python train.py --train_examples=203450 --encoder_head_dim=64 --decoder_layers=2 --muon_scale="match_rms_adamw" --momentum=0.85 --adamw_lr_other_params=0.0029 --epochs=24.3 --weight_decay=0.1
Rows from block 8 of the encoder, named by matrix and row number. Rows with one number belong to one neuron. Each number is 128 + 32 x the weight over the matrix's rms, rounded and kept within 0 to 255. All counts start at 0. Numbers have three digits each.
# fc1: MLP up (encoder.blocks.8.mlp.fc1.weight, 1536x384), inputs 154-230
# fc2: MLP down (encoder.blocks.8.mlp.fc2.weight, 384x1536, transposed), outputs 154-230
fc1.270:124119125131112143121126121175122128126157110115122122120126143130086146114097128128135174124126123126131130130150110136157134137128104109103140124107136110107149130116136128145124147129113120123095098127120109126169128133129110135
fc1.271:130132130130125129132126142128121120139128133128129125128124128134130131137130126127122131126130125131131136123128130124129129132138134132125139132131119133128139138130134121132129135133121129136127128126125125132128129132126129124
fc1.272:129130125130136129131129139132132132132128133129128128129129129130124135123138123131133130128129131128128128126124128129134125124123127128129128127135131135132124125131128123125120127130128132133125124123131125127127120131132130130
fc1.273:128147116104106135122159134156115124157140105156115105150148118165140120162124129104067086097125110138133127139077125107158116125129133131153137140099131135161137161126150127102159112112114140148120169154036100145109152112125098149
fc1.274:128167117133152131133121139086142131154095096112142162111150116152140129128136139116138112108145124104116106116137142145119140149111098126143099121109139124137119147120123119131135138103125147129149115138090132141134139098140114120
fc1.275:105068106128154093147150110103133180129118147155088094134089103125119211121116082135068169185136140119102148150168125143119099119138168084154095116103101122134129119111144127096092140140136143153099135120120152134145106073156120098
fc1.276:132141143123142125128130164141124109124127120131112114118129118118122134125144107113141134138110128121114127132128115165137125112119118123134103122133132130150125143135147126131125144109112140130118134108131146138116136150147125140
fc1.277:121126143152120131127132119119123123123134132136142134135131115120131134141124130128124113119142150125125131117133138137133107156128120129147122140118134151115117115140109132126131126132128119124132105144143113142148124116107141126
fc1.278:105104088109107088098115173132101147134113158156188097120134130132108134111103156142134166110119118108144148127151112107122145140137106144119106106105096146140145078151144186138068160113071152134110098178149112118086178130162172139
fc1.279:032158144162114074147077009207073255124122049069092129108062131117180073071104112089253191104135077072130201152101241102182166139001200096120112141118149201167156144000041159158166157130123164084105148000125164129161144151178255102
fc1.280:129177136150065100128131156157146140056133159138087129115125113115114071076127153176185098095136151149153143141173116135142186141118153161117131126102154135119121140102104137136100132148138132122083111114146103131117141107150135096
fc1.281:122153101115165104175114106164167104079088210135120149153089140152151123155194099245147101110117075069130065168141175087100137129196084101091162141029110151163084097145102171136103122105196092143044129056170109094178069106098099134
fc1.282:182141189136165167177120152148168177200086201175159092178155089113109118131084121173211127130122165143122119136157126105070241058077201133167113098175210160174095069104092177139104162065195116129072128132109149115145135157144019072
fc1.283:149205129132150165129133139030238097183033135130056087072070067071178108071120133182163131125080202107157141167038114140003255181143219085081080178126052202183182047143135085081096072047233092147167092111119091063035074150255201123
fc1.284:121126118155125178148101086187136137121117145161103122120125127141117117076132132133158109137139152121123110160146135094156136129143116113100136104118127136125102179125147111104135122109133129101081141131139121096181095141123113139
fc1.285:127128128130115125128126134129129118135122125134125127127131118139125131130131134119124136140131112120132129126127131136124126139121115117130122117129127131127118130127128137119128137131124130118125131126126121133136132126140130133
fc1.286:159163187153096211188096135146149199084105146109107117159081101136116167139129091120179156202106134108125151122081144177143101176164150106145147120146186111143137149156092096156120148131169144141115119098128063168146085110142114117
fc1.287:118153125143164091104114197157105121120140145139166151181127163115158124153093144138135153166147100101079152175110150109155101127143095116061158153074184130159098078171119118122123112131127132119126115135126167127127108137141086139
fc1.288:125143122102119126120156134139098139132127137099157138121141136137165122133117133132141109145140144124136125134119139130136111145138112131114145133120124132124119137143120124133119104120162135136146132141106128137110119122129112120
fc1.289:110116143149111118115128102153114172124171131119125126125120110147150133116174146110131093127123132157148135158131119123131150126119140147146135131144112122119105142119137120096120142112114137147109101137103161143116133114136118133
fc1.290:118194157128093142148096180095111172049112127167080112124069123120129139077068123182135188117136131107155130158061101142092141146195117128126182041125126151222151146120160091114133091122142117106152119152092156059134203115153166127
fc1.291:147127116109037156122107153153140055155165144111107141136097136114067070165139180172094204151123157146128082086074127135119074175165058053175098116102160079152126093122109180110130113103190207118138147187077066185131148125116144097
fc1.292:127201205132062075103068213074015147199114163118126099054134009152201137126227143232070145110149212118072255096077139147159132135126132125139166089053077077151057198094165054138145174112156204179146087174132076155132147136159196146
fc1.293:127123129132133119132122122134136128124152115118118123127125137123131133123117135122146138126123135130125112110143120120130134132110134127143134129132138143121121126121137148140128140127125118132107128119130123135134121135138112143
fc1.294:141147126131128133104118155084129124168107113108145110142137123148126125139082136130129138122164150132141130118098125136116144101139106136118116175135113126132101134149128117098140138132098141118122126128117115121121110117139116139
fc1.295:136122133124135134133098108127131145131121121133140123119123165125143144135116132148125136141117118123096137127122148148116114133131120124113147139141104118108110119133118168110138122146127146127124112129144135116128113140127144117
fc1.296:137116141132173150151114118109153107125133132153162148121138110105143132077120146145144094134128116157135192109139120089106087159135143144145144153143141170097095156197127122106129149108135110149116092169144136154164120119097131184
fc1.297:120124114137115136118121119110127124130119130117132133127131122138123135117113129128123127138139138128129134131116131128136128138138146132124141131137124133128122125119134123129115126128135131134135128134128127129131119129138133141
fc1.298:115167105135125223215145104255184202132120210064100199093107168096183145153109173134065173173126078074127122218102220116064227138025107205070115130117070069025142116090104216116161159141116142045129171069182148045119153209120184116
fc1.299:087112097093098134111157126172136169156097146095161119140161120145165111164146115137110165115135149130122134118144176096106140129097122128113088111110114098151100142152077139140119132122151146133111139123100147094134107116119126113
fc1.300:150149125129134111124088118139091126149144116072122125078089150148133143144109093131094147131163158107089164155114099149134142101086168101144148108173153111170129129117189142091104137094134126118079146153150150171116126121094105111
fc1.301:062064133107209168095175048147094191139117108050227122126112127104139161223076113090127091165130132180000103032141140118116170107170130117186000137139172181108150166050137040072100179144177106116039120166223118238236094153117083113
fc1.302:107106099120132117145152140122147089103153132141133120147129127116153133114117144114120123148104117119136137139119120144132150125134145102130130119113126116129114120169134138112135138143156129147118123107140123145148127141133129137
fc1.303:162148124101133141149140124158110155122134130160119118103111144145132135116123111150153106148113119142109123148112145118152127132156141098125165128096137157108131143124101113104108105124135130124108110128116129136172106139114131142
fc1.304:129125129127125125136127125124127129131129124127132124135128131133131125124132127125130131126125125134124130125125128129124134132130124124128124125128123131129128127123126130126128132128133125136129127123123138126128126126130126135
fc1.305:123127124127133128132129115127127132124132131129126123122132131130132127131128127125134124124129124134126127128127134132132132130132132129124128134119126135132133131128121125127126122130127130133119127121121133130127126134121127134
fc1.306:135121126123108136130141133111131128130128126110123140128115152153137145140116135155114124111134135130125136129139117112115156110110152123148130139126140126139133147115116103149143135116143131123126119113097122116154137120129140122
fc1.307:108109138116076154139140134134127128109141133107146101136121139143110125143148100120154136101107151081136124174114103109147119121164129155132121102133151111140134120105118172129118125144115150161138142130146106125113170116126139117
fc1.308:160066132068194141108141166138195123208124149127143102154033141072162066206151151128179070179183120103165088068233117085109183065098113132130111123113147116154116116094093091144072163067114111134103128177173078105113186117109035136
fc1.309:100110087108150159180107125169103193121116120152206131103150116162118045123138112122107077111135042132108116052148240116176094124102201161161046150093175074165234187056106058178134109177211131113128189040124163073096074183117188113
fc1.310:129129132122120130129124125112118124135114136129127117138131131131128131124119129140118129125131121124129122124118124115129134134129130131124129132129125138133121127128134119119135125133137127135132123125133125133125134127119137136
fc1.311:083139145066189121073161115123113033097147163100120124165029148047158161167149103114147180129136184123143143118103092095060087090099149152115088137140171067099211083176186102114162176134143155072227049114159130123187129099071095037
fc1.312:141144111134127140144152148139134138149071141179125110111135115090110156112136143129149125162152156138109138159152108137120134122135140140114090114123125151140123098144152109153109101148125126129098111110112106120114116173136118138
fc1.313:136116118131112119126117130112129103150129138151134127131115132147145142126138133114119134131128123138152126108139144146126138113129131148107133144137125146115124123157111152121143125116159122139115138093148122136143145100114113128
fc1.314:153070092152175113149055118129127076136146214154177133105126083098155189189051233150138093138123140165112139099163072094125029101186158123132214057167114141148126125126120157144151129133121097106142191181190102163124137144097072116
fc1.315:128129130121126131120136128130133126130127126127131127126128125122141120127134130122134129138131125128123132126126122133132133117127120123123132135128125122126129130136128133129126123137124120125130129122126125125125130126126123124
fc1.316:102137147120131157160139148153121132089133126177180089116117100138145122140173119124064122104092082133123133188140164144120093106102134121136128185096174128095140137110122101103149123104148128128155093164138082147153147119130117119
fc1.317:148140110142116150117150155147153141131122109148143142164115113135115153137111156127138125115097115136136140124072104126107152157144110142125109109110131142115090165111121129137153124126132131110093094109143125133084150125142129138
fc1.318:143142137127133130127143124114121133121130125130115131137138134128128129126134127132131141123123124129130121120112121133138122132134132124126113120126127142128118139117120121133115134140131113129122128119111125138126137126133129130
fc1.319:106050120115136082100030196163087255097116243184098165100252150067142097098070133138178170121091131168170062110190028115116210126027173138171167209175135144132081135150099056125191099122159195065031147192127101139095135104072246151
fc1.320:118147170148179124137136113127094102150129121105183085102186115144090110108074198121177165128061078082175119134203123096141105111103119172175038119135167135119182155194093146098054108159081105089191084109092051148133120108151105141
fc1.321:133105164128149134129163141144093163119121151149106126125141146132137178134119112084138154129116107127141118147133145157141129127110127091128161140143109118139127122132113100156113136146109163144118105121109136136122132131109135118
fc1.322:127123125121116127121128126129138138130132124130128131130128127129121121128119122121135135127124131125130132129122136121119127124128133126125123127136127123134126133125122131138133128133136133129122128113127125118125124126130123131
fc1.323:128132145118114132093104105131129137141094145111143135131148139112130122124127138123110094116116121109136147118081121113155118110151114138123149145128156116108122133135139138154137118142116101124101141159111107135117143134090139109
fc1.324:131123127123127123133132154114124116129134131128116117123129130119127119129134138132109122136130118135131127120137130134126108135123109113127136132134128134132113134128126124117126123135138138133130133132132125132122134123135132125
fc1.325:134125131127140133148129119130138132126122126127124132124132129137120135115119142117140133130128127108128113117121144124138108126128118128132131125132137123127123141106131122131128131124134131135118116125116134129143140138145120138
fc1.326:138076120147127142117139122165118146131126146099139156141121114118090099119143115147137132112128133161129129146114115136111124155146130136167124142096142147139124115132123114128098112124150117126136125124163120125134125124146126139
fc1.327:140159128188154145129126225125137119121148096111147107034088139120120154093170117117147180135102143058195137118160151078137084101156124187111137088138117156122124128144154127119108156152172216116135158101081173120047162165117119101
fc1.328:141123119116135129132104125134119124138119131125110124135111128132116127128107129126100139127105126103123129120144147111126129130134119133124109119139127112128124130133135118138137130120115127122128115133125115109147135131126132119
fc1.329:164099133110183106165048094120105179134154070100111096132142172146136123129142114151069164149099120143122165103120131170141107116143129125134142177120080112103112106169072174136140117131138156110122157134127138115085119143090162144
fc1.330:126124126131122126133131121131123121124126134128125128135124131131128129128128127135128127127114130125125118119133142133128136130133136130114128134122126132131133130133131129131123129129133126129121129133133128120136129134123117114
fc1.331:122119115140131127139125131150124154125135128117130138126125123125126121120138120130135117127130121138135129122131117133123123130122142138127148138130137130134121126133143127119136127132116128128139130138116118123135136128129130132
fc1.332:121149128142115088140126101118130132157153165110129174117118132134130123134179104100122108122118156111128112126119125086123123111122146106118135132120113121125162138120122182131175101130109161099112137099110125115098081129113136106
fc1.333:126139120137131138139126133135139132126130127114116133124119128129126137128129127115128134130127131126129128123138126124129131134118119128130132116129144136124124127122126127132129132133152130123122128128125124126138128127126124134
fc1.334:093136092131171191108162108115084212105037156173148141104096119168100100090107091187093055123106081192124096189091093139186113113125197145042159085165089191147180112029154102141064113132217184152105153000064183091138084117144126211
fc1.335:155041080123091112060142066241000093089053225138111075099101150106202088182198119115115121161130209132000091119103144111132016116140199168107188182123249201195085091195118172122076139146153166178210118208060085061199112198075092137
fc1.336:201178150115048133143159135150181033029158143213096116045103108033156117181121115206073201158114125158217084181148152071180142186131143013234089000158180130083029104169255183072134151119078082156092136228130157148156026053067135134
fc1.337:157167137117121132076157157081136154122093122134141126129142132062158093115087107166102148133137124148156099193088103100147143127043053102110151118157153180182096107133120157157144138115095105115088112115128052138159137118119126097
fc1.338:134137127122131134128126109141130120131130125120115139109132123131111110118144134126139118124125136116130143137132123127128127130131135118132119124123132132131126118122145128124134127123124127128124118120130112133124123136121127121
fc1.339:160134098157131165158129131123093165112110109115101153117140148114174113130147132095169136116142096105177162097120120141146090127140114107124130144123140120143151127100114117145127172136127164102139098152144088143119127099133125183
fc1.340:097135071134066175106049103156130000130134168049099162074025164139125121112095162075098129131200078240094180165255090094104092149140053142133119163228222169078148188150116081140189111111167225073115175156108176088138102092180152184
fc1.341:132154108136123120151126128130143173141166097162125123142133116133105130112159134139108149124141127121135124124142121122119105138128152135110112145153134111132161139140127087124112159137166124115143125096154112117126132142128120115
fc1.342:157165000124132132190035157046000090188146111151045067104110061111139084249197116099014199093182145119099154028231066132185122190116108255090157106061071073243107190200093106129144104136162213046116042083118075204212203155101097105
fc1.343:139098113085130152128129126103138124125153083139118170112112149144133169095135156145139135104132098126145157122156140107129125135147111103139141129106157115118125131151103150116127138133123083117104166119126126160136133081160086182
fc1.344:219192255131151140137108061255083018059056000163171170105202083093087158214113191069073182150178084100147084103130145095054037104117139177118094071128100221087159104125125207214081076083134125204181181158108101107114101054122169079
fc1.345:120135145126136120122116118126130154136119099116131124118130128119123129145117140110152122148105153128127132127123158113111132139128134136125107129131147114125130126136137146127136137124122124109155114114123126125138111136136141126
fc1.346:182123138126121161048176082037175098085135035126172078096214090107156215070246121178134093199103000075164097147111102099176130128126124085056122035093185059150150155054179130141086182188164160078250160062200088220138083123215146082
fc1.347:171193123133208093060125153162170124171111169177169126058212011116159137175038138127061149102061094204137074176084083039083169164174167033189073113137131111154071028096141122175120072130174164175108086186170107140135183094143105120
fc1.348:177173133142221183213054170119157178094013194062113124149140075193153151186221061116064087178085125159154202255116028180068073110139121103170198033117070163191102041075138121175202226080187088130083128143082160073125087180174125176
fc1.349:145125113117153134092112121116152150124114144134099144107131139118131142107149132109160110134115137125113102139114117149141151108097132123125147139158115138135124141134105121147131102149118118122128142148139123105118110118130112133
fc1.350:129126133130119132125133132119131122135130117134124124122128132121126121125127131123135124132127134127128125127122134127128120128123126126124131133121132131136125134127139132129132133132138124125126126134127135122126121126130128128
fc1.351:095106072139163102067212153223118150172110100115098085176027170084173112131113117045093169198061094090124118104067145132135215147109220174141106140173122152151180086099081081098210052168202147097063193091106197091205102209180169100
fc1.352:143111091139129125121112134134138120123115138154157117134150108131130096129133141168167122133119133118105142106117110113113140140094114124129149123150120111124100128125114155146150132106113134141095128148126131149128131139130144099
fc2.270:115120098116134130110113129129194142141127112162109105125111126107142127111124128107102094115137147125107164104144136130148130121116098115138132143156118152145137127131131141131145116128115142128123140114132128144129118132130133128
fc2.271:123122126132120129121126125118132132139123117129135123119117127132124126118130132136136120128134144115127130137127137120130136134134119124124116115130135123130123128129130140124127119125122120113114125136128129123135130128134126127
fc2.272:131129130131123133127127121116116127129123120129128133128127128129125121126122125122117123130130124125133125131127131124122130124131129128123126126121123128130134128126129137126130126129125123130123128134126130128131134121134130132
fc2.273:127126093106136100137143123151152128136157159049111129114127130132099156122098129124133109113130146087127163111132106152116143131131142107135084094131155140142144124137129107147116129120152135101159117103199163132187121116136129109
fc2.274:128090131143116118146132117119140144125143112143118130134119144156113154130127120137124099126134115133122138148127134129150114144127138132129130109143129104124135121129131137131110127137165116126140126115141105117145119113144133144
fc2.275:128154119144102130116166109136144090173101185111049155081202165096185095144150139132123164122105099088173147150106072140085169109125118111135155138090178112094133112144135125165139138130090096071074127141166126124112153118138136145
fc2.276:127115123134119126132115096124105140122094174112155128139155144134123124125122132149112132132120115146105134103129140147141127121127113155131133137134122131148132130140126140131111129135141115122122132129122114126147135135127133123
fc2.277:122125140119130135138134140121130127133145142137147123121113121110126109140130135124110117126141121111107143131111125104123125138125132133120132147130114125117109125133124118133139124142108134127116130137121148128127133114117133125
fc2.278:158116171106103176144158151074156122109072104115135168120191129126083152135116105123165105124156107141165179114188162080097087116125094155134141094145117133083119140134133141125118150108155199159163126085144104176120119117129098130
fc2.279:086007162136127080094166234121067000056039021163160184137166123149108160111165120214065162119113128186150144229082090130133105128175230190116194174154166127175179111135160206101130120115146042182039104210167138114127159115117110132
fc2.280:119148131147126146115130123163112146124147055149148150122164116133119104104106127131109124132133103142107121131104196105135096103150146104137097147182125157136138117128129103118153136122149099148128133126177141128101093144114125128
fc2.281:140091082134050117183183142162156207203110111176064061215140168162117213096139144122120134120107152103115145106081105084130155152108135053108040121149136147165070133120115135096137119137145106103052133163170122147170112139120124129
fc2.282:150105200167234231160129054133114107095166222139184136099109133068156189078154096130066122127146104119083065168133151000085064117129086038108068217082056113104199165158115195155198130159028044215193114090181164110123073173156105131
fc2.283:086026144118162116190161000137188192117117093098168107160046107075229128240023142086233050144134157116119255192121235097198111132215083086138159211013202165144204132142159167150189125165014197000103100223093094114088202202151133156
fc2.284:122096145125152163155123147107178134139162135124135123141122130103141154165151124121089138123136147117147140139120153144142146102122102150143146179126139097123158132117122109126102120136093130113147145064156135131133132151110131121
fc2.285:131130128119121121116128118117110129134135128119118130112129129118121128117135129120128129122133120126138126129127122133134122136139133143129135136133132127123133128126132114123112127125124113131127124133124124132115144116121127131
fc2.286:169105131114115082141159100135099076089129107123137136160187107117155097151182181194121129133109093168095111147080141050061107108063114100090121078109137082122137127133135171141180128127185121159108158159112136120096146183107142129
fc2.287:114127125121181124103122099131130124155146180121131125161206148121115187111124121140156156155112042121117084096168105182127108118189146114145124142122092119123125135117143143152145127107113144161201120074194153127181117084119126116
fc2.288:146111112128152116157135117122185146119122133143112117141133131134092123140099133147115139125135129122103111127122126130110128147111143110132096124127127116120134123119134126157140136120122132140096117123138154117135127111152113130
fc2.289:162138134135129117145142126139131110144130147120139132121106123113105103142078135102106146139132138104149166125111168164126111127117113132112117107101139119132098121124141100128111104117129111093115117122169135134165122148138146123
fc2.290:117123086127161197174128109129119121181158122175177164166108131156101062131131138104111134128113168110128143129141202080082122121047135131136130139103106129117173134133154150117085154115080186097201133113205155120074114131152137145
fc2.291:136197105112192198148076148135126096075056180113080155116222129079059142141124164163196194135155164166084115165177052097160138135141107155142196122152131123154120125130147111169069125156165066248147139104180227163158201166174129138
fc2.292:054162067123031103104164099139164164199088151074083105146117070112119157086053154187155174125111106190159054084096143079038170120147176100139130137050082138126154126101119116166173092135155086146048103145032070137151192196100138172
fc2.293:131123119130120116118119122117139128146120129131130149119136131125112129115121126111107121124131133125130146136128128131107115119127121124133105115131125130126125123130128125134124123129120130148126120142132136118135133119137129126
fc2.294:155122145113129114106143093132126139132138159104126166140111136135121171140120134130111129151113149155142144160111138173095129122106140138106161144130131138126120128140137138143118122139130147134118113144131089122153119138123138139
fc2.295:105120118152131119115115110139142121102143142112134088109125133131113140113104117112115127130122134141127154132136092126122121137119131132124102147126105120129134123132137137123134141116119106145136133123132110115123135107118121126
fc2.296:103145136108083150099122165129171105137131170164143131126160118176134146135161121162134163127128132174114119176109090075121109122160133160137145099098124109100133122126120163136149111122142143142085114136154062151171135176150095145
fc2.297:125144134126130123114128123125127119128127129129131121125133130115121125130146136127125116124126138122146123140128118121113132124130119125123126131126123131127118122131127136131116128130130131110127128129124142127147140118123131126
fc2.298:144115055134130094073127170228190128096000009206185054154121152105067176104180167130074182114148188160204132116084164014151198107200105155118146011110170200124000097154125198160114135111025181101143125242235136135169044178110151141
fc2.299:139083127128132099120115141134119142127148102121086169138102154090085151092066123159148142148130143136132153146177128163136100151141146142137122105150171113137109100129133132125123145129106123140125135137134124129117108136100127115
fc2.300:103071121142107164148119103129161149137108188128143122123112101157104138060166153103145181127145118229103101134146136153212155131088072144131129114113115128130142134148148154130134126123172201134092129125110095133158075125141131118
fc2.301:108107075144076154059117140215144066227158106220044137127115136126164145127066142121207184137156123131148145121084141077232137147153146160123154162177061121126197140137122147131056106127116182178170132074113089178127213182138114151
fc2.302:127177158135146123131117114101144155173138135117142162112175131124120141143149128139134116138126106118105117118111136126138114130134149121141126115120116139130140122131124126143119136120123130122143126122123105123131118139122124120
fc2.303:122147134133188107146139149135125100126154137138145107129144127108132099158090137152136127125135155141166116157140122148108137147128079139115127085142132125132115116116141098137178137112163110118128128117111124153139143133135139133
fc2.304:123135126126127135119123128124132122126117126131129133125126127124121131128125128123121130130133130122123128128130122130124126130131133127123122133134127124125123128131132132125131119127121127123121133140131132126134135126130127127
fc2.305:132133134126128132125128134130130118132129114131130136134125131123131126127123130127118124130130127127134128137128120125127129129126122131125120126140131126126123127133129132127137122125130123122125132135138127131136128127129125126
fc2.306:112116133143131145121134117142138122136107179139147096138117134136147119131127144157142120125126138125139164153118129104151131133127124108126105119108128132136135119122121123102147129123110135120122142146147119116116112152126115120
fc2.307:118133139122128132119151130144101130144142109123118131104100140154118126122159132138105119124133107175106145161170143110095125121104121157140085168107129124143136140118106127119140120130129124115145137111138148126129095131124129149
fc2.308:045152098162233087107104121151138061094167155133125052133135125081129043119176133072152048126137114098096154113149116090163122135157098099122056005161074074092090131121128090113066160087146120103117104091089083115089196178160146079
fc2.309:131127112127150088073147144170095041103113135034173224168145139141102133234166130133176037099106129149094093135081099160161095095167089057120165155199105105158094123111132240171203127123125110111089124191101163144121122118132058150
fc2.310:126123131130134134121131131144137124127130126129128130121123126125126115123129119122147113135124133121142125138135126133128117129133127123120145123117137134133116124126130138127136126129124134119132133127110132132133127126134127134
fc2.311:171000179155236146150113143087149228142109155166089182120202150127113136086184087109195107146133178251125095124071207071099096152059027142145202098195076255109088116089165121150190135144123177197220112184155050180178092105094147157
fc2.312:114112112144148116150123123114114120171093135132110146130122123136137121124093119132141140138122119135101107114130143096153111122115109115132134123143108144121117123140123119116144148134124144122139110138143139132123110132107141140
fc2.313:116136111129140120137118139137154147133118155141117119132106145126125094143122140164108111131136112143115124120137083124105120130130138120128110128110116119130105140131116117125104123133091119100132132144103120126144114128134128143
fc2.314:134148134132105140075120162076156154000202079096099145183184141114111103104081153128143103130131202175138065154138196113232156109164143127133083129146148151138122116122131146137106132165184151117011120074090098151147149117128143141
fc2.315:125128126124125134124129128123132131126124122133127115126122131113115129130121125118121123132127122129127130142133128128131123127128126134122119134134132125126125128130130130123145130125123130129123121142129132128129121125134127128
fc2.316:131117136143113201104119119103062135117129173135089097139108145147135137134066111147144123130148159125148119209121125126117145146083100156132125146111081101129177121136129142125119103104075138107130165082134103103161170118125101138
fc2.317:122123123122147103151124141127140126140147111142127118117132133130131130113152127145138152124123132137175089129141124103147118121099132092119115120144136124108126123114142144142126120137140116144116124159142117125125088099115127132
fc2.318:115128115123116122127124135134132132132136127126131126131131124129117123133138133126116117129134120118136128144139125130111131128126124131131130132134130134122142131127132132124120128129135129136127131132135116123121125119122127126
fc2.319:209190124112116194112152220137062000116255138237163095092040139144106176144097120087191115149119175150149129000116255110188116116000054066129173179000125115207010137128109178139031137113139123071255153060026128131059151169165154160
fc2.320:164111102124156086153055131110130145116146091165113123030040130131072186113159111100176122140131145194133089098056115178123130141104127085124140098191109163188070137134134101167129098130158127116149138140105130071177181143123130101
fc2.321:134110145114093109156127097140140133111137117134155129132152129138099075168094139112143168116127112110095110167146108146152129134126131153137116112132117147128140121140126167119107133133162119143135131114132150155112168107143129132
fc2.322:122127123126126131127128119134138125133134124132135125132128135117127129128146129129126122128125133132129137126124121128124134126119129126126137122129135118124129128129125127133137127132115112130131127139128128128131131134131125125
fc2.323:112109169115112131125145186118148084104133140140129098136140109118143157140173160125120162134142137133122133149144133146145122126111120148118100141112136140109127133135113116121161135134130145115108122101127141140120139123151120124
fc2.324:129127118127141121125112119136126137122130130128128130119133126136123134124121132144126105125130129113134132141132129142132129135131141142134113127113122134120136133129130122126126127126115137119136128122140129124127135119147122135
fc2.325:123133124124138130134130143106117129127130097133131132127132130129112114124139143140113116126130125127152123135125130123139132120128143120132123136119119130118137121125114129136137128135120122119132133133141131119143115131121131130
fc2.326:137158139126139096126142141101140108131137090142121119130145134147125154136142119133132113117132109135148156130141121132117152135128129140128131110134117121142161131120123111103145119149092143135098118131128102109131133119128123128
fc2.327:104149111130087171138122128162157102160134061138108140151138126157170105149176116117130120114131126206207119145100152137111136122136130142120171144146090185145116117134120071129111150118135114110076137133154110136119074098115110109
fc2.328:114134115115092116142114122147132147106143103142137133147120118118120091103142121139131115122134125138128131130127140112159129134149136141129136127147123132133141124129124121129142136130112126146123129118137123118106124141128128135
fc2.329:085171126141137133097092075138129119084146155131131103132148120123136174166083111152156118137130129132094184188129094151097116133049134140136055121122098119095142112116155125152135135094094100103137118125140089123100105119139118116
fc2.330:124138124133129137128122141123128130141126127134137125130137132121125122129129122125130127129133122125128139135129112128128126133126121131126126134138127126127123125128124125126129124126117124130125125123121129131128127123121128128
fc2.331:123135132126114131131127115116137116127114141123121104122114131109110132136142127124116120132130125123131145140110133135128122129119119124120131124143131135119121129129125120125129126127137138132126122123135128125122128100138132126
fc2.332:080080116120146125141124082170139152118118156143114098105197131091095135088160155143155174100146124123144135104144131103117106128130117145110120130142129116141124136127142115106162129130093099177145112136194117138100158121127134113
fc2.333:136126120126129132127130123123140138153121114133120127125137127134122114118133132125134122128135124134134137125125143121127128126124122132133119128140137130129131131132128123122135129130121128139118125127124123121133126134122127136
fc2.334:146054235143058126179125016125184092006079047144096135129120094182034234201059134104192165172147086100110058125203145138244085120180045160161232157105190179131082123156150103074077116147107089189033167116132150166115247055093215174
fc2.335:221110231110255070142089134015099147070112255126163138096135125138078046164115105128165102110141142108091064073110086218048126139091255056120104151067155088131167135128137134182071122122134081085157096087162199128149166108169131125
fc2.336:164193099156217181098100192000208176138194243223182138144223143137108175253108075149175255151150147100169136159187064186186141120176036109131000255231135154180097140148138055129159106115255006005082150138141099118087203055149097118
fc2.337:124142169115130166177108147149184080095145147146141109087144127113108137147176113138164166136101125177107155111152129179080176133139141120126093122115122126095252140099116147141175113117194184144104114129144089126123130110116145130
fc2.338:140117137134123123126128144115133141122118124127134107121137132120117150125118121118119127132133131130124125120127133124119128130117111124138127115139119129132130129131122142130110129136133129135117127133134125124121115131133130134
fc2.339:150149162120192106121145134152121151137131126106153156102104118139158090178060111108161094128109109141160129154110137095087098118150104082138144201106137126087138142121121108118174121131068144167103126119106181127140111113150124171
fc2.340:098152178116152145068129255156164215166188185160139143230161178084037121067027128091005189142154105200131040136199131105192063103142044188115049071139136071121145113138143107157195106135184153173114138135108087122100032228075128132
fc2.341:109136148142115155133135123137134141135162149126131122138141110121145104165139121151112111129125098161134121110140128159146122138114102136146122156115127132137138131128137112117154127108129088124116119134103126139118119119120128115
fc2.342:109164103119044152154128095213065207085060157095137102066111117194095153011155091118127056077124122099125110102145086091118132093159156084133000098169129031133168137115116000122089120158245143033157137048133093047115221046156134127
fc2.343:153080100138108118154117099130154135208120070158109137115123113154118084150131137100124134134145098107058126130137074091107126112145132128136080084144135157103106157120113112123149112131118159134104127149091165118131114095131129126
fc2.344:116127046140137072120200146144113175100106101212235161135017186144137163130127128074155144130151066199155143190255093155118138141091223061156131179076132093092136159144115255143050117137023018099106146132050130156008000164149154120
fc2.345:113111111110087131127134103144123114125129136135135154139113127128124118109144131149115119130135135145144140123104121123135135128107146091134154136125137124130138123127125112139141140136111140149145119139134130127133156155147132112
fc2.346:135143148123191168019099054255047090156000255211190104054145157167144173226158184047110084117164104130121176228024218039160173102000207179136064164041063034087216126129137125143196153132103129141125094132084086201047147255103066117
fc2.347:131165084114207165121175095174135104011073107107153186173255102121184095124106109157230151111114111064141210064207054142202120102156088196120132213084127128173059158131096135109196106139084116118198104163142202131199085140164130108
fc2.348:153172136120142062139138108179255013115125161106130157097121119077103194162056130167169049109135202159135073127107193151047113124183171148110016121140164226154080124129138071119135111132208130141141174143084102111140189087140106117
fc2.349:106146128141123136145122162112119123141120095120123093111167117114141129170140106128102162152136125137150127129137142143117143134126128125128103148122107123132141123119127149121117128131126127111117108106120121121125105137123129128
fc2.350:125117133128127133131129125138130129117127124134129115122132124121119131124125123117118128126127117131139127130127121125116129129137127131128135121136133125119129128128129124129125122123116131132129131136128130129127135118130129131
fc2.351:191086122153111120197108189065190052134060118109063141105103082110091167178188155142092105145148161149103255109187075159113154127128000014098217164152214143098207170129089127161220122123039069191183124157138131102101180115101144110
fc2.352:112106140141109149134121111123132128142111127120114142124137121126122149133134120131110122130130118128142132155122118122131129123126150136115125142152112134127110120116124157134137125130139116122153109119123131124171146117147124124